{
  "dataset": "photos with spoken descriptions (Open Images, Localized Narratives)",
  "image_size": 64,
  "horizontal_flip": true,
  "translate": 0.06,
  "encoder_arch": "vit",
  "encoder_bias": "all",
  "fusion_encoder_norm": "layernorm",
  "momentum": 0.95
}
Rows from block 2 of the image encoder of a small model that answers yes/no questions on an image's attributes, named by matrix and row number. Rows with one number belong to one neuron. Each number is 128 + 24 x the weight over its row's rms, rounded and kept within 0 to 255. All counts start at 0. Numbers have three digits each.
After each neuron's rows are labels from the 100 images, of 14976, where the neuron reaches its largest size: "strongest on" is what is common among them. Only what is clearly more common there than usual is listed. The data: photos with spoken descriptions (Open Images, Localized Narratives). In brackets: how many of the 100.
# gate: MLP gate (encoder.blocks.2.mlp.gate.weight, 416x160), inputs 108-159
# fc1: MLP up (encoder.blocks.2.mlp.fc1.weight, 416x160), inputs 108-159
# fc2: MLP down (encoder.blocks.2.mlp.fc2.weight, 160x416, transposed), outputs 108-159

gate.224:124132123120188138154139107174169108124142174114126167121141112163126181096131129131096085104115161155145131089155121121137127104104084201112113121130131137
fc1.224:104133106137152113147141145097134124090138129115156139136152128100134121138120158115146150148147166111139132117144135158149110101151082098163134110123133094
fc2.224:078096103102186160112132115200188087142135119153158129127140127106098137152113131099075158124150090097117112107120134137150152158152139095153121161112109114
strongest on: text has "playing" (28)

gate.241:129141086109086111127099197136132152154144112149171125152160149143113171122112086115155106142120081126125111082127134116125159081072125093138105136106158141
fc1.241:149101116111116112093120150102074100139138078156170138110149140141145168116084108074113146114152115177125112124081107116116198143095136143160087139136111137
fc2.241:152115110126158160139079147133112131144121118134136140123162120127149086143110115133130134115119119107118088147131125157172125146165110133146124071158130119
strongest on: text has "trees" (77); text has "grass" (26)

gate.399:123146127136178137105123149140085135120168137107115123120126133094094157184133068128154121133106120118072129177112103124117153124106122110136145098108136097
fc1.399:071112081123109156174136120140135121162134142132117105156141080129151140105123140124125107122164139112137091114110106117146147137116126119120149124138124121
fc2.399:108128100136144142170089148221104080140114130124121111086134126101093128150121136083152161122106163132135076152100131113157137144122132156096187108141093114
strongest on: text has "black" (36); text has "white" (31)

gate.300:138079128131112158182140124171111129144153131096150128114130105126086178111141151108108144114113122100091129143080139147157096123083112145116145155098080127
fc1.300:174121105129095151157127078146113151151146143133105122079144151115080183103144111124176133124137120141089122150080116153157092098096142136118127144127111163
fc2.300:118101105163161100183123082133090146149126101131142110183170130141145130094135038123101118111104132155156123170153136140127125123104112122084135106101154126
strongest on: text has "woman" (25)

gate.257:090162098093132110135132139115119130107126142118123094153166093139147161106136125092130176138147144108154091168111126135139123118138155161112129099167172185
fc1.257:092179102158117093123145127150112142127125151106114070123128118097164174112158131109096147138125138138137131181114150091150162134125158158105141104169166184
fc2.257:132133146114136135108114104120159132146104159099092113112122147096174100180111124112116146164091149128124132113105147145142160134126161127153106092150174096
strongest on: text has "trees" (59); text has "sky" (56)

gate.99:107147111188115075113171096156142142099117143120130134161184090147105093109128071087091161137087137134117089148134122105122149107125135177121115135136146095
fc1.99:145118129085140161134108135069149082163142105138117148103097145136137128141131111156141092139173128132137132116086151157124131168132141126151148135105096128
fc2.99:154131100143124164173142136134124104106144148091169107140149114169128144129114109125105101098118147131137147130090136114139104121094120138142110121153125157
strongest on: text has "sky" (67); text has "water" (30)

gate.285:106123111117155136132100113114082110132141115154180166115101114196139142088110121114118132155103138173203106130129176105139126138117123147109119146148127102
fc1.285:131098140119148089160081117100132137157091135128121149122097114121152133145204132134142141118118141118111153121133130176109143150117116132163074061099110147
fc2.285:072162130136103107145140101138118159115105114172151115120105153099148121135110171114123145143188131090090127124129070130158140102139151156143125167132107155
strongest on: text has "sky" (58)

gate.235:113133111120099074150169135141127098116163122169085150151136128145155137125120128123114122084124149079086126112106157103171152125115118125124153133144140186
fc1.235:102134088128102136169100099114126144135144161120116146114134074081087152093113132135156099140150132140139118151108141116148159142136154156111129178138111144
fc2.235:115130152112113123163160161184094123105169117107121182161082102140154183129142082118119155099156128110142112129141111127155145119123127133124136125146115102
strongest on: text has "wearing" (36); text has "woman" (26)

gate.37:104100097146109129151136146147149132168183106094151121149104118154111148123161140107144112146105090067119109150115157142087140133112115138068151106130110115
fc1.37:131151136107153151132141153101114083120151073113148138138116127150124105160131140142171090083155130212158105082143131106117146134147087125119114123149109120
fc2.37:136108123144109126050132115144142136135091111129136133123126119147107106132154172143154134125157166121124152088105087100121115159092157079140145167123136156
strongest on: text has "red" (27)

gate.297:095137115127144137124163161121137110118166131136088146149136138145133166128112137125134096143146109108108143105161129058110121083133084132112085094116153146
fc1.297:117101132154126109141094133151156150108118141129132162191084143117128140148134146090157126129115121108114113092113163102105129136175123173142100115148167106
fc2.297:095147116108124151076122114098095100132144153150151090121158124138132158162146096151130130143136109136110140150131123130171088131133164136116079072093117143
strongest on: text has "water" (25)

gate.75:130137118116113099142139107103141154154099115133110062138125107111116161146080130167095128111110103126120142127109136171163124118093116117166143134101107108
fc1.75:100114162140078154138143083135101149134182156156111160117088092112123139101111122120126117118128128168101111149153100151121095123159062140129176123132113112
fc2.75:141132133127133137169097134106090072083151158127147114126112140121122163135142140135152107157131168151133119167174117124106162134125154158126140123063125066
strongest on: text has "woman" (26)

gate.50:143114110146132109125129130141080121105096078070134159128136142146111135144167146099112123127109136117112109173114109136128128120109138117116113156095160111
fc1.50:165166113141106133125137130165133151117162099133082101133107134144123130157113125105069112139152131124140104123142139142146127121134152111167129134125119112
fc2.50:145118123138119094134135081122130113148156114098160110124118138125136121172117122091098076167190156126123138136133102123168087154104145125155183125159137126
strongest on: text has "trees" (60); text has "sky" (51)

gate.16:142154146139079146141151111194147139151110080116150113140143121145139123125152109144113154106164111127162128119165125127109134154100120130126101134116107141
fc1.16:110085111163166126095148098141141112131133150118117109101156151117138110165174095167147149111125127113174117147122110139144134139135113114141082114096133156
fc2.16:183099136096151118127135098142121135110171083143117115135122158101120100121108105133101121165100138107108127162113120123149147129106110128148141169127138110
strongest on: text has "trees" (71); text has "sky" (70); text has "grass" (25)

gate.337:131080075133118133124096135149122126100120105137085081126147149091149093103167142141101101133109140136158087146093084144135176124133099163124112166137182090
fc1.337:169120097104116147090150129142107148127072146139130116160167184102141106092132170139134130146123135129180118145116131099140152141139136136126085149152123086
fc2.337:133198159163180123105117152123128152120121166127149150120152108141124126123062141153138133086137092142149133100062122127171149126119120132133131134165091111
strongest on: text has "sky" (81); text has "trees" (57); text has "water" (27); text has "clouds" (25)

gate.186:093125130145124126102132121152136138104144116126176103152136094174125162154139153105157102118140077147127091143058125115158149100122114132115150041116115129
fc1.186:124112117105134137138172151105094117124134100113121113136143156084112131105131075118113151148138089123129159127132119156147156143138119112080127131095104131
fc2.186:184153133106165138112153149117141071185167128118165123144135122140094121153109165108062128104158149139140146156130117115107078090160138136117121108110139154
strongest on: text has "sky" (55)

gate.366:068132114173152134133133202119106125100104129098088106171121145149133159107115121117103130122097118070123098109134132106124161140092155148184130163097111122
fc1.366:089132123197157140102134166116115106105125157105098124187119137133143159086078142117139132122075155068135121090161133126126139087104147152183152162118153103
fc2.366:144144124172146126151128127140105184147121133149095112135121193135091078118103124107106127151129160106167145128110131136115108103130127145130117130162098151
strongest on: text has "water" (39)

gate.254:131122142116112140070156126165165075172129109105130149136100159185114124126132103072148106101124110132112123128115152128127126095098150143111171120153154150
fc1.254:134079138159151119115131138117127108184121138111116155116138120131102125117122118094158152154121102160164078127135130134121134119105131108124159103128145110
fc2.254:156157093102132088118137117081118113175116167132114115128106139130118133131133084161137140148124182123139142137123126113115132146113123100145125206048151149
strongest on: text has "white" (39); text has "black" (37)

gate.136:101122072118119127140144107145040115149105126118165155124133075160102105138134148128132147146119106158125085146133098153155099077154122148124158112152132125
fc1.136:092141087129089124139136128128078158109133158142147173115136087175114096119146146146168154169133111154116080158107116094100115109151123115111134118140145115
fc2.136:129105138122143107135110157151135119078131172158131140091122153105141115103139174158084129147148116155126159140092111109167129150114155095109072108156132123
strongest on: text has "sky" (81); text has "trees" (56); text has "buildings" (41); text has "water" (30)

gate.267:105160132079117128122114134096151120101147122149150146122105136159147107165150115141140177151113147126115114158122108115164123095085150121124106114136103155
fc1.267:123103124105127147156141094135109126105099142139133146126124106142123140155138074151119124113092098099086172146110135123137156164122116169135111124153124128
fc2.267:139081114156101113157159101085094074154098145117094131139125144109155141176127141132145122115160147132119143129161128147146127090126157115132113125142067109
strongest on: text has "wall" (45); text has "table" (40); text has "sitting" (40); text has "chairs" (31)

gate.150:117131130124142124109128158124132111100140169148150108128123140115099137136117143092123136139132136152142136105127076108117154125109204161149103111134152120
fc1.150:143135121132099097118145131122098126136129132089132116151059112127120124101121124149158144094140162132099140139120143142141120168140112091112143114132089146
fc2.150:174145130109148136116138143129118123118141161162116140157077115118134130137089153083163139099136060181135132125125097104162113098113128088138129150111153150
strongest on: text has "sitting" (34)

gate.152:124137159133126124131141080109132133135115116161137066115150102133183157152117124079120154098141115147151146113114130106092124159111168134147128146158094081
fc1.152:090139125122111117154112107084149162136123121113139116154108129195103122121143140128099151137105126130149122122130097125131143137161104173111103148153109135
fc2.152:110145156109124151122112115172123153134115153096112090160090152117119149161149119077157138141144136049130110119148127064106147130134126118154113092155095121
strongest on: text has "wall" (47)

gate.162:153133108156154158141149126089126114105132121144164132108156124125104125077138131173146136136107088127123091168126131134122105161129141124124103111132134138
fc1.162:112155128118106140107158146112134178151111110163152124131149155146104118147117107117151141143127133141117103099127136131123114149153131119145137129113135114
fc2.162:105132139139154118171118092175115145172099162119162130170099127137170157140162099086106159088141120133143088106147124117109134103159149090093132123160121156
strongest on: text has "white" (39); text has "color" (32); text has "black" (26)

gate.357:134110083162160130133155127122133163116135163100163159123105119143127145151124112162153113137100114122122120144110138112100104135101136147139140120118164113
fc1.357:153137115089080138147129127115124082131121162140133093123101114163129128136100122104159128119119113096110129127123095159145093156117084119126049118112162085
fc2.357:138151121155135114110121118136154131164135066130162107146116199135125121099178142162103100104129158163142131145134148115143145139118151139137140095137109077
strongest on: text has "water" (27)

gate.166:146118124178125159112131109160132109083122105086096142150129112159142109085157150149120153161125126124171111148143107177125108163114102092123135116091150069
fc1.166:134133171071131116136135132136163105182111152137131105123100140111128127139119099091124110113096113092135141151124145049099134106118162126150084125138152128
fc2.166:138167140108137144107130128138160142100089141123108113148127109141129083089121120132193148143131087136133147097152135142128092127108129118112131140136173152
strongest on: text has "sky" (51)

gate.398:135089107162151127097144120091181140171137116095134148120121166119128131159121138077120123115107147078130132123111108169083078131119150108140095108135163088
fc1.398:108155096174134161131113145173121118130147106153164121119138110149118120083140112154097147150148122168135119094136136138117135161122072105135083178122088118
fc2.398:166088099148133143142134119152126141106110131117138170094153149148182100121096104138112104150145138145101062096130123103110103172152103147135112093113121111
strongest on: text has "water" (26)

gate.64:079121138126097101164130132173111122117168104145152132143116103156093139104157143123113130120107095144168118131143168121089141108139143125147108114126147120
fc1.64:131109115107140164161178129139123109104118086159144106162105069122106109123123199166146118085134112119147109127141133129141109101154130127121155133122143123
fc2.64:144152084129118138102141118153128166162130140095138120115106072093136112128147114139139091143105181103154151119135113147077120164135105057142167099127105147
strongest on: text has "red" (34); text has "color" (34)

gate.294:110120060144144098132139163190104131063143175116116163172125113134133118143135157141134108137168135118166102115132105109138153096141108099147074131149153151
fc1.294:158112139086167111123134137149159134151092086117139119114128176115096128115109126121135174107113127115100137142084145148131103182131156117132141152146121139
fc2.294:147105094114137074134116134139096114138138093188103113135148138110143142144143078151150116130117158100069163091145136090103127122057121130121132135186146123
strongest on: text has "water" (27)

gate.182:102111123140120134126080078119083082106113120111127100112091149156135171120104138084141124105126141166157124147129176136130104109127097144119088114108183177
fc1.182:153074124135114149096128150119133130135147122137131107097144119144099120172122139175100094120154144095134131126123101097133126132149157124118141108149101107
fc2.182:102128141073181158127090154193134115072139147152146132143107136093118137142111124133192120105141137157150084121142145145147071167122094123134128143143134100
strongest on: text has "wearing" (30)

gate.167:137160094131086155130093108176102122134135127139159123108158100137148162157101156125148163160163173141170105136128147117148150127130092137110133146111181098
fc1.167:124125168124095107160160137155110137152139140153098105129159115144154148138095118095122088114181125107148097137103111106152150099109131143151147159121142121
fc2.167:103112171131099099162160129111123140149114099138136097139112107111157111120151130127104085098129163101056172127114152159142117082141133176117140127146138167
strongest on: text has "sky" (54)

gate.86:121130102161128110126162135140145186121133117121104158136119087126112111118111120168148097129123145094162158134100123139111110114143161107121116117107114160
fc1.86:152193091132146102111134109104121141130115150169157117082129099115145123133149123125139127157152125126097111143156115130153180143123124137139138105148171119
fc2.86:093141125116160093121134113173127097144138130166175100141133120133131158156119112119117153116170142096118119118130116132088105144132161159107133133155112147
strongest on: text has "white" (33)