{"encoder_arch": "vit", "model": "model that answers yes/no questions on an image's attributes", "dataset": "photos with spoken descriptions (Open Images, Localized Narratives)", "train_examples": 101725, "image_size": 64, "crop_scale_min": 0.5, "horizontal_flip": true, "translate": 0.06, "cutout": 0.25, "questions_per_image": 4, "encoder_norm": "layernorm", "encoder_norm_position": "pre", "encoder_activation": "swiglu", "encoder_mlp_ratio": 2.67, "encoder_head_dim": 16, "encoder_fused_qkv": true, "encoder_bias": "all", "encoder_qk_norm": false, "encoder_parallel_block": false, "encoder_dropout": 0.05, "encoder_inner_norm": false, "encoder_patch_size": [8, 8], "encoder_conv_stem": false, "encoder_layers": 14, "encoder_width": 160, "encoder_positions": "sincos", "fusion": "prefix", "fusion_encoder_width": 128, "fusion_encoder_layers": 6, "fusion_encoder_norm": "layernorm", "fusion_encoder_norm_position": "pre", "fusion_encoder_activation": "relu", "fusion_encoder_mlp_ratio": 4, "fusion_encoder_head_dim": 32, "fusion_encoder_fused_qkv": false, "fusion_encoder_bias": "none", "fusion_encoder_qk_norm": false, "fusion_encoder_parallel_block": false, "fusion_encoder_inner_norm": false, "fusion_encoder_positions": "learned", "fusion_encoder_connector": "linear", "init": "lecun_normal", "residual_init": "scaled_by_depth", "optimizer": "muon", "muon_scale": "match_rms_adamw", "lr": 0.0045, "momentum": 0.95, "nesterov": false, "orthogonalizer": "newton_schulz_5", "adamw_lr_other_params": 0.0012, "steps": 6400, "batch_size": 192, "epochs": 12.1, "lr_schedule": "cosine", "final_lr_fraction": 0, "warmup_steps": 640, "weight_decay": 0.1, "adamw_weight_decay_other_params": 0.01}
Rows from block 2 of the image encoder of a small model that answers yes/no questions on an image's attributes, named by matrix and row number. Rows with one number belong to one neuron. Each number is 128 + 32 x the weight over its row's rms, rounded and kept within 0 to 255. All counts start at 0. Numbers have three digits each.
After each neuron's rows are labels from the 100 images, of 14976, where the neuron reaches its largest size: "colour at peak" is the nearest of a few named colours to the mean colour under the peak. Only what is clearly more common there than usual is listed. The data: photos with spoken descriptions (Open Images, Localized Narratives).
# gate: MLP gate (encoder.blocks.2.mlp.gate.weight, 416x160), inputs 108-159
# fc1: MLP up (encoder.blocks.2.mlp.fc1.weight, 416x160), inputs 108-159
# fc2: MLP down (encoder.blocks.2.mlp.fc2.weight, 160x416, transposed), outputs 108-159

gate.261:165127137106071149115203130206170154072092093152155075130183119139128110099159205157128129107065143135165128121108140088097128106118148131107086165096124094
fc1.261:168145119144111150142126111182107148134147124147082103125095112118141135070056177131114112143110181174137113181127076098125120147168105068175166079110167076
fc2.261:076104122158111130156077207195103144138051118106059101151103152147117106107145122068133181137134093080121149118098103169147145102144104119094124108117079099
colour at peak: brown

gate.124:099144117129093074143085114133102114116189167125179143071151072118131167151153145152131122145086165073147131097137106053114155108118162152079149176185077132
fc1.124:100135148166104132102118080130149148154141114152124119139130140068107148137129117172126150092076163061107134089148163152167163172141095093122086134163157077
fc2.124:152158161135115108103163137136122149138101092132114223120130128184115170111114157152060159089141086146138130100108040031135182176107085149125134126149102056
colour at peak: black

gate.353:126077118141117176124134098132077105118090091076162123130124069131124110190099060165138133131133142131126153162084173164145180162103111098122106096113176099
fc1.353:115086170108138076096136137167152151125188173148066132096107156130102119151069082144143132138117117132121099122181108087154093163139117153170125104163142125
fc2.353:196136139039132126154161145116160141147080148122133120148137172167089151176074117106110160128095094138130110152141207153159154106110053188089075151113108124
colour at peak: red

gate.375:093130111057120089116122100140104178065167180140107127092121081076144144089132169141089213096127118096164109157126087146075144107102137144092162100102126081
fc1.375:132155150180167087123153150099129062165052118135101074114142106110171095140155122120081138032138098102099146106158138130146148086139096085118122129166099119
fc2.375:054082187102152204195184108099164077098142103086114136136176147106072100150075123187174155151097182135148032136097049079149123120125098110137131189114117135
colour at peak: pink

gate.138:112139161126140086131164156105125127123105137165076140121119159128106131113139143092121155127151183149094103165119122159185122127131148165134165033056174110
fc1.138:056099142145115141163158143187156099125089099128161126143142135096092154123145116122124116104156150135136106100148143120137120072126147098158143124133105111
fc2.138:155134110128076173151088199171148111241091136076149154108124159107128120154133031097087123123161119098119149122127172108090141163151128072098167180158129136
colour at peak: grey

gate.74:126134083168109079139107103127120135124132175123172077160095179153092151116175144111165148120115161140150134121141104096156203146156147188153126129107129108
fc1.74:143108092181153127095118161105112173126144156146159085152073130147090086110177156141149126173098126128146166130130142178106097132116155091110080149167089146
fc2.74:166117134114072071113113120161167159206125099127081146097132112152144104151118175094122153180154174160116074113161129139111149132129204224128177142133124156
colour at peak: blue; cyan

gate.393:084120079138067093117101193170096105150144143125183160108110159094092141194141122099137088125088147139096133124141100088122153138139141137154115114161166154
fc1.393:101135099118077063120179140139134145148113108118150136098128122157097105126112183123129171137089140133106098118120187137155086125169130124220136157160158160
fc2.393:102177147068157142169122115126080078185161099104081138079078056075083076127136113139126155149151182115139102085149118089144109167117100084180129092181102131
colour at peak: blue

gate.142:090158138104099101126088137141125227111169123142090075141102093139144126139117108151187097126167131111124124062165125098121185121084097112129127062110179147
fc1.142:118172130106123135136170121156109204061199159149130082150106126090154083109074151164187114099106165105173091091155146075164150129113121139144109154106100124
fc2.142:118190193097151139165122149120111119115101091136115144171209079102115050133137074123167127143134103144171162093144111188195064133119146141105124185115113145
colour at peak: brown

gate.230:149099164128093109165168113109088141123180142078155117099158103149095130113146116188089130134090076126139121156112105077145116105111133097207106159115075084
fc1.230:106109179124119136145074157142231114176087132123142115147157096098121130088125155165105188155164206091056175133155105121139118117102037141111140113091111173
fc2.230:108147091161126213106113059126160136146114147146130092069151144087126160064136078153106065163089105128107137126134165129170142149100109117139175104133163158
colour at peak: white

gate.35:134219130111127115116101106100103097105129153184189091112145187153130097127139085135131106140130145181121179106094120103141060193121172178107121141101158114
fc1.35:131187161091147156144121087128091114079167148180099160084110093124126165083093133085073097160131095163139117099133086110204129119112083146139127158174126140
fc2.35:164175104199161104141122178126121106168125105082142100074150153115105185145136052055116121164165101058154153119148112116172156162115105141131110108091119145
colour at peak: blue

gate.320:163137146202098105114112086125095153142149045136162126157101120159175141149088066088179129118125089154177113187128164122133050106029146165161155134097163174
fc1.320:140098129191089126172115079125159179176112076149171109151128107151098181106128173094156124088130116175196083174177160143109127127082140118139185189111135161
fc2.320:105131096096102124101194044159105155168126104133118121124055163119141158179121146124133139108094084118151113115144117110125191123121118122135112125112164106
colour at peak: pink

gate.175:172190172101119043120148107135191154180113177139204153117109118153117096155075179095136124138069120083115095163179136173130102134087126102123196135145083072
fc1.175:145150089181155117075106067126124157091080168142110168162168145108159085157102117101134128148179128158150116060131079168125134131101145139128165078148184149
fc2.175:127141089170155148163114192133121120116087150157108144093134143125103115114108151102142152115067132132157170066108124108142070132170125108118121089154105170
colour at peak: brown

gate.234:093105096129093171077055118119153188153150137137099124122114099051155121131101114183122122123198130078154109116133050138176106144130148129122108120116157074
fc1.234:082135114166088102179113107170133142083107141188063158148156085166190129133135126061133134136136113126069074184107116131130101082146173147146156153099097122
fc2.234:082124122128104147124122132117111172084101119153094114162082110071145134103099121122128059103086129146153153132192083114077122104157143110121079055169161153
colour at peak: grey

gate.106:055098097082141108088145119155144130131162143095108100117155087150148174080143091103195133076145090136094121090126142173137156119142112175167088133146187136
fc1.106:091109139104167154095147109122134184081109085147100119104159070132147072123163103096096146092044112104096203131214123075139157178168154152115144159175114109
fc2.106:130129127150176095130088143084147200051161071154102144103111121102110095211124039141119089120090143137107152069134091091130167105156145132119136051136132161
colour at peak: grey

gate.104:128109111138110094115084114168094140079148159062191143116117152157095169109107101084124046078152120094167102120101136133096144077122163178170149097067179144
fc1.104:112102140119143143169128128132197132158116104166037118134148087110127089143144156162115241156140175171158097133187126117202110180156109109114109153166070095
fc2.104:139175120198101126144096121092185076128138046140114133089140108079084125115125104126128092136125096143115122147132164130115185146160123130155096126119187126
colour at peak: green

gate.141:119108128107140141124183128137130114151170108140191053184149097165087117098115153130107120109151102103180215163128120099061111115114137107135105121157145157
fc1.141:134166104142131134127084153147124118160150151072144167063150172124139077134095124156105176138115128156107068068082150121163115157122144136117141133097118163
fc2.141:112088146123114129200156123108150128132141127112141131144145213157146130115085106185141154138140134114146081141128126118160136084096112130114107129182120166
colour at peak: red

gate.33:101143153060130092158118127106157150120171120148102149095160082108118153112144074118106149089155173097073148114095150083080134171138152083161100147158190095
fc1.33:182083131144178135110098116114125078134138127142158115137101129137161088131211161162211061160072127211213082144159101121138122062131111138108146132095137118
fc2.33:124145111110161120147126092182143135159075144159137159119091068113150143083180175158164121121141180130129108109130158071133110141167081043148095144127115096
colour at peak: black

gate.262:123140122167096127172151082139146141089163092162142112108103191180130155188155141096193159131102228156173094169046118152153102157111083112138144096103143129
fc1.262:077076172115117120113151136144127116108104159113175207123193086057154116101154178097156096121149079098163111123156118137148145101146124058100092169185128123
fc2.262:123132183050142100114164147105151122121106072158156092085121129176142143106161111106091136182126131143126125118144199145150104163098127164065102189081072133
colour at peak: pink

gate.211:157125109088104087105136105191119159089158165129140125157166173176109147125144177129094145183137140072087163131110145071085137144112101126082131167065187110
fc1.211:076082094178105186148120149138154108129099133149102117139094161136091126135163094121131078113162092206156193150102139105154089156165127165105232057113137156
fc2.211:081087100154151164108140140153133105122150144165139067145078156172166115128166105127101175108104151072100159113102095126099142062157124142118144137104130096
colour at peak: orange

gate.236:072104116223187049175130178185107136126145094098162145125096066162068115135134124155177179163136113093165127099071160097079117178088078133150150129083114118
fc1.236:202170095098065172118142082129148073127102150149147168137170162099190136109095106174084092132127112125113155171167130110093105072180187079129161145116121093
fc2.236:112116194161143170144109126080090164119128140142136108146108132115147146122092147130105109122103113096124130139033159138116080152107123070145125062127165098
colour at peak: cyan

gate.394:109124148136139147148100123169106183117153168106136142188172100108129135188163111150084131167125128095081131072142118110072097153162110090112161129109137119
fc1.394:168161053073156092108169120065167063130083108156136105142099102145127132069104091089184185109150132130131162129133193101162118127129169138119109071109098105
fc2.394:175119102113184084099144134070172123127147110163134118134146105098105150127128169090168081093081103088152159065124092119132110149121123153128135169113164107
colour at peak: white; pink

gate.58:115089159109087161098149157066146085092114095126139157146123170181076131129149068131201165106120126090124150107118090145125141125113074129115167188116123091
fc1.58:078175074077101119085153124052097120139108126146154145129143145173095107155180078114172137173113105105142136136178122149100099120125122091090166075153068163
fc2.58:130116163145133157161128057106095114180115153102121151157116110157148126124094121177072152102166132122093109107123135111096116113084071096113092087150145058
colour at peak: cyan

gate.32:107134114178148155119162137153165154195136081103169174129134091159119135103193156155130103147126208149103102140061105074040079139080058190084122079147169137
fc1.32:154093098130129102141151151108144118175109148093158119171114093193105142126131111107147092135185134086098081116103117144077072133132068163111130070170049072
fc2.32:147110121147121105184125101082125171154168089102110107155165117147129102135123150189124134125174122215125120122142098139160161085031146093166117090110121103
colour at peak: purple; pink

gate.334:127120142140099149170063166128144095166137146141109167167132093203194082095154167156183108149115135146166164111122138160125079124100195126143074140112151129
fc1.334:168129123164157104107154172125122095116127111103119176144217153119111130162108160135118160118134162079132097079134106094152112109158132123131161090148112152
fc2.334:091143095177134104155067142111143171111089103133151180185122092164166152118099183143160142131147136146112152086137134111103139142129118143098173132135134105
colour at peak: black

gate.302:084099084174151088194118112107120092197154142089114143144199080142178174136129140118092122148141151102165130149113128106146088187124070117058125092118107112
fc1.302:094156116094082189162101098150086170087111127093111142150143192154117100118163162157146158078178121158117089117140172172086164116126148119172103118098117164
fc2.302:133077134155040138143097102113166117174155152113118095112173084133163166199144139106139104145102141077155100154123179142161079143105131128150151167169149157
colour at peak: grey

gate.255:166080122126147110142108161171139094093090140126175120177130075118122163091106161165074061137164139141117153111130160107116030070130107075189117128170113083
fc1.255:125061132109122084121142180097160100131120116138128064152171145144124147055136105169159138112132087155141081149119161145123115094147060132115096158127085131
fc2.255:116123151114064176076143108162112118151103153094164154110133127088160113104129118193133143167109168125113111140194141189097214177124098122136121112077073130
colour at peak: cyan

gate.256:102116036075119145153109130087167151161101145110179134158145113105090118100125163116161112133114026152182147177155094097148143059143198096119093123101134129
fc1.256:107140142117153103145111156157111103102146122121085137115125117121171138130162180107062185103149126096055109138157133100068142131113154148095042202102125153
fc2.256:139129133114143169059152135069145152140117136084072140122112117133096178115164187090122097129148098180124059140134142156166128165163129123137158168114125187
colour at peak: brown; black

gate.288:091129144136126097151152125243106172159124163111143146107098113161073077151096183156131058137136079130144124110125105148087096195105150141114089148124171116
fc1.288:052104154159147163140103115096098119148087083095139149127163149190170162111154131143117120073167152140166160149138130198177161139115132055173070116103121156
fc2.288:097186157138106133114146109094135128099143155159174079092164076143114098140171126118129087108113111116177131103038093151108138106077079144092142172118096128
colour at peak: blue

gate.9:093053059145178136148143193180101086113146116121145115138149110160129140088159178141082093113189110126086114119134124156152152110143141175103144058099150097
fc1.9:109173180100062137120115116089158148147131165118101122130152117105134095108060180101108164132130151139149130152166163096109144146124118078191134169118106117
fc2.9:144145082124172159138083082110125161131139153150110125084137118183164115133129121140096160095147139119145106126123144175162030087101166113131159137090135168
colour at peak: orange

gate.343:085122132145082173161122127140153104098102120097135166094161148165123152126115070099112120129148117152084127235106150156132112171127097094089155120103190080
fc1.343:089122108137119131179158111108151098164136162165165145090084125180173132172086097107136137181115147132081152099117096159142111106150153155144129062116163112
fc2.343:131110088106156145158127079089115132080158098171161119056133173104131137094123177090138150135117137098141172156059121154106181180140051110130130101111145138
colour at peak: pink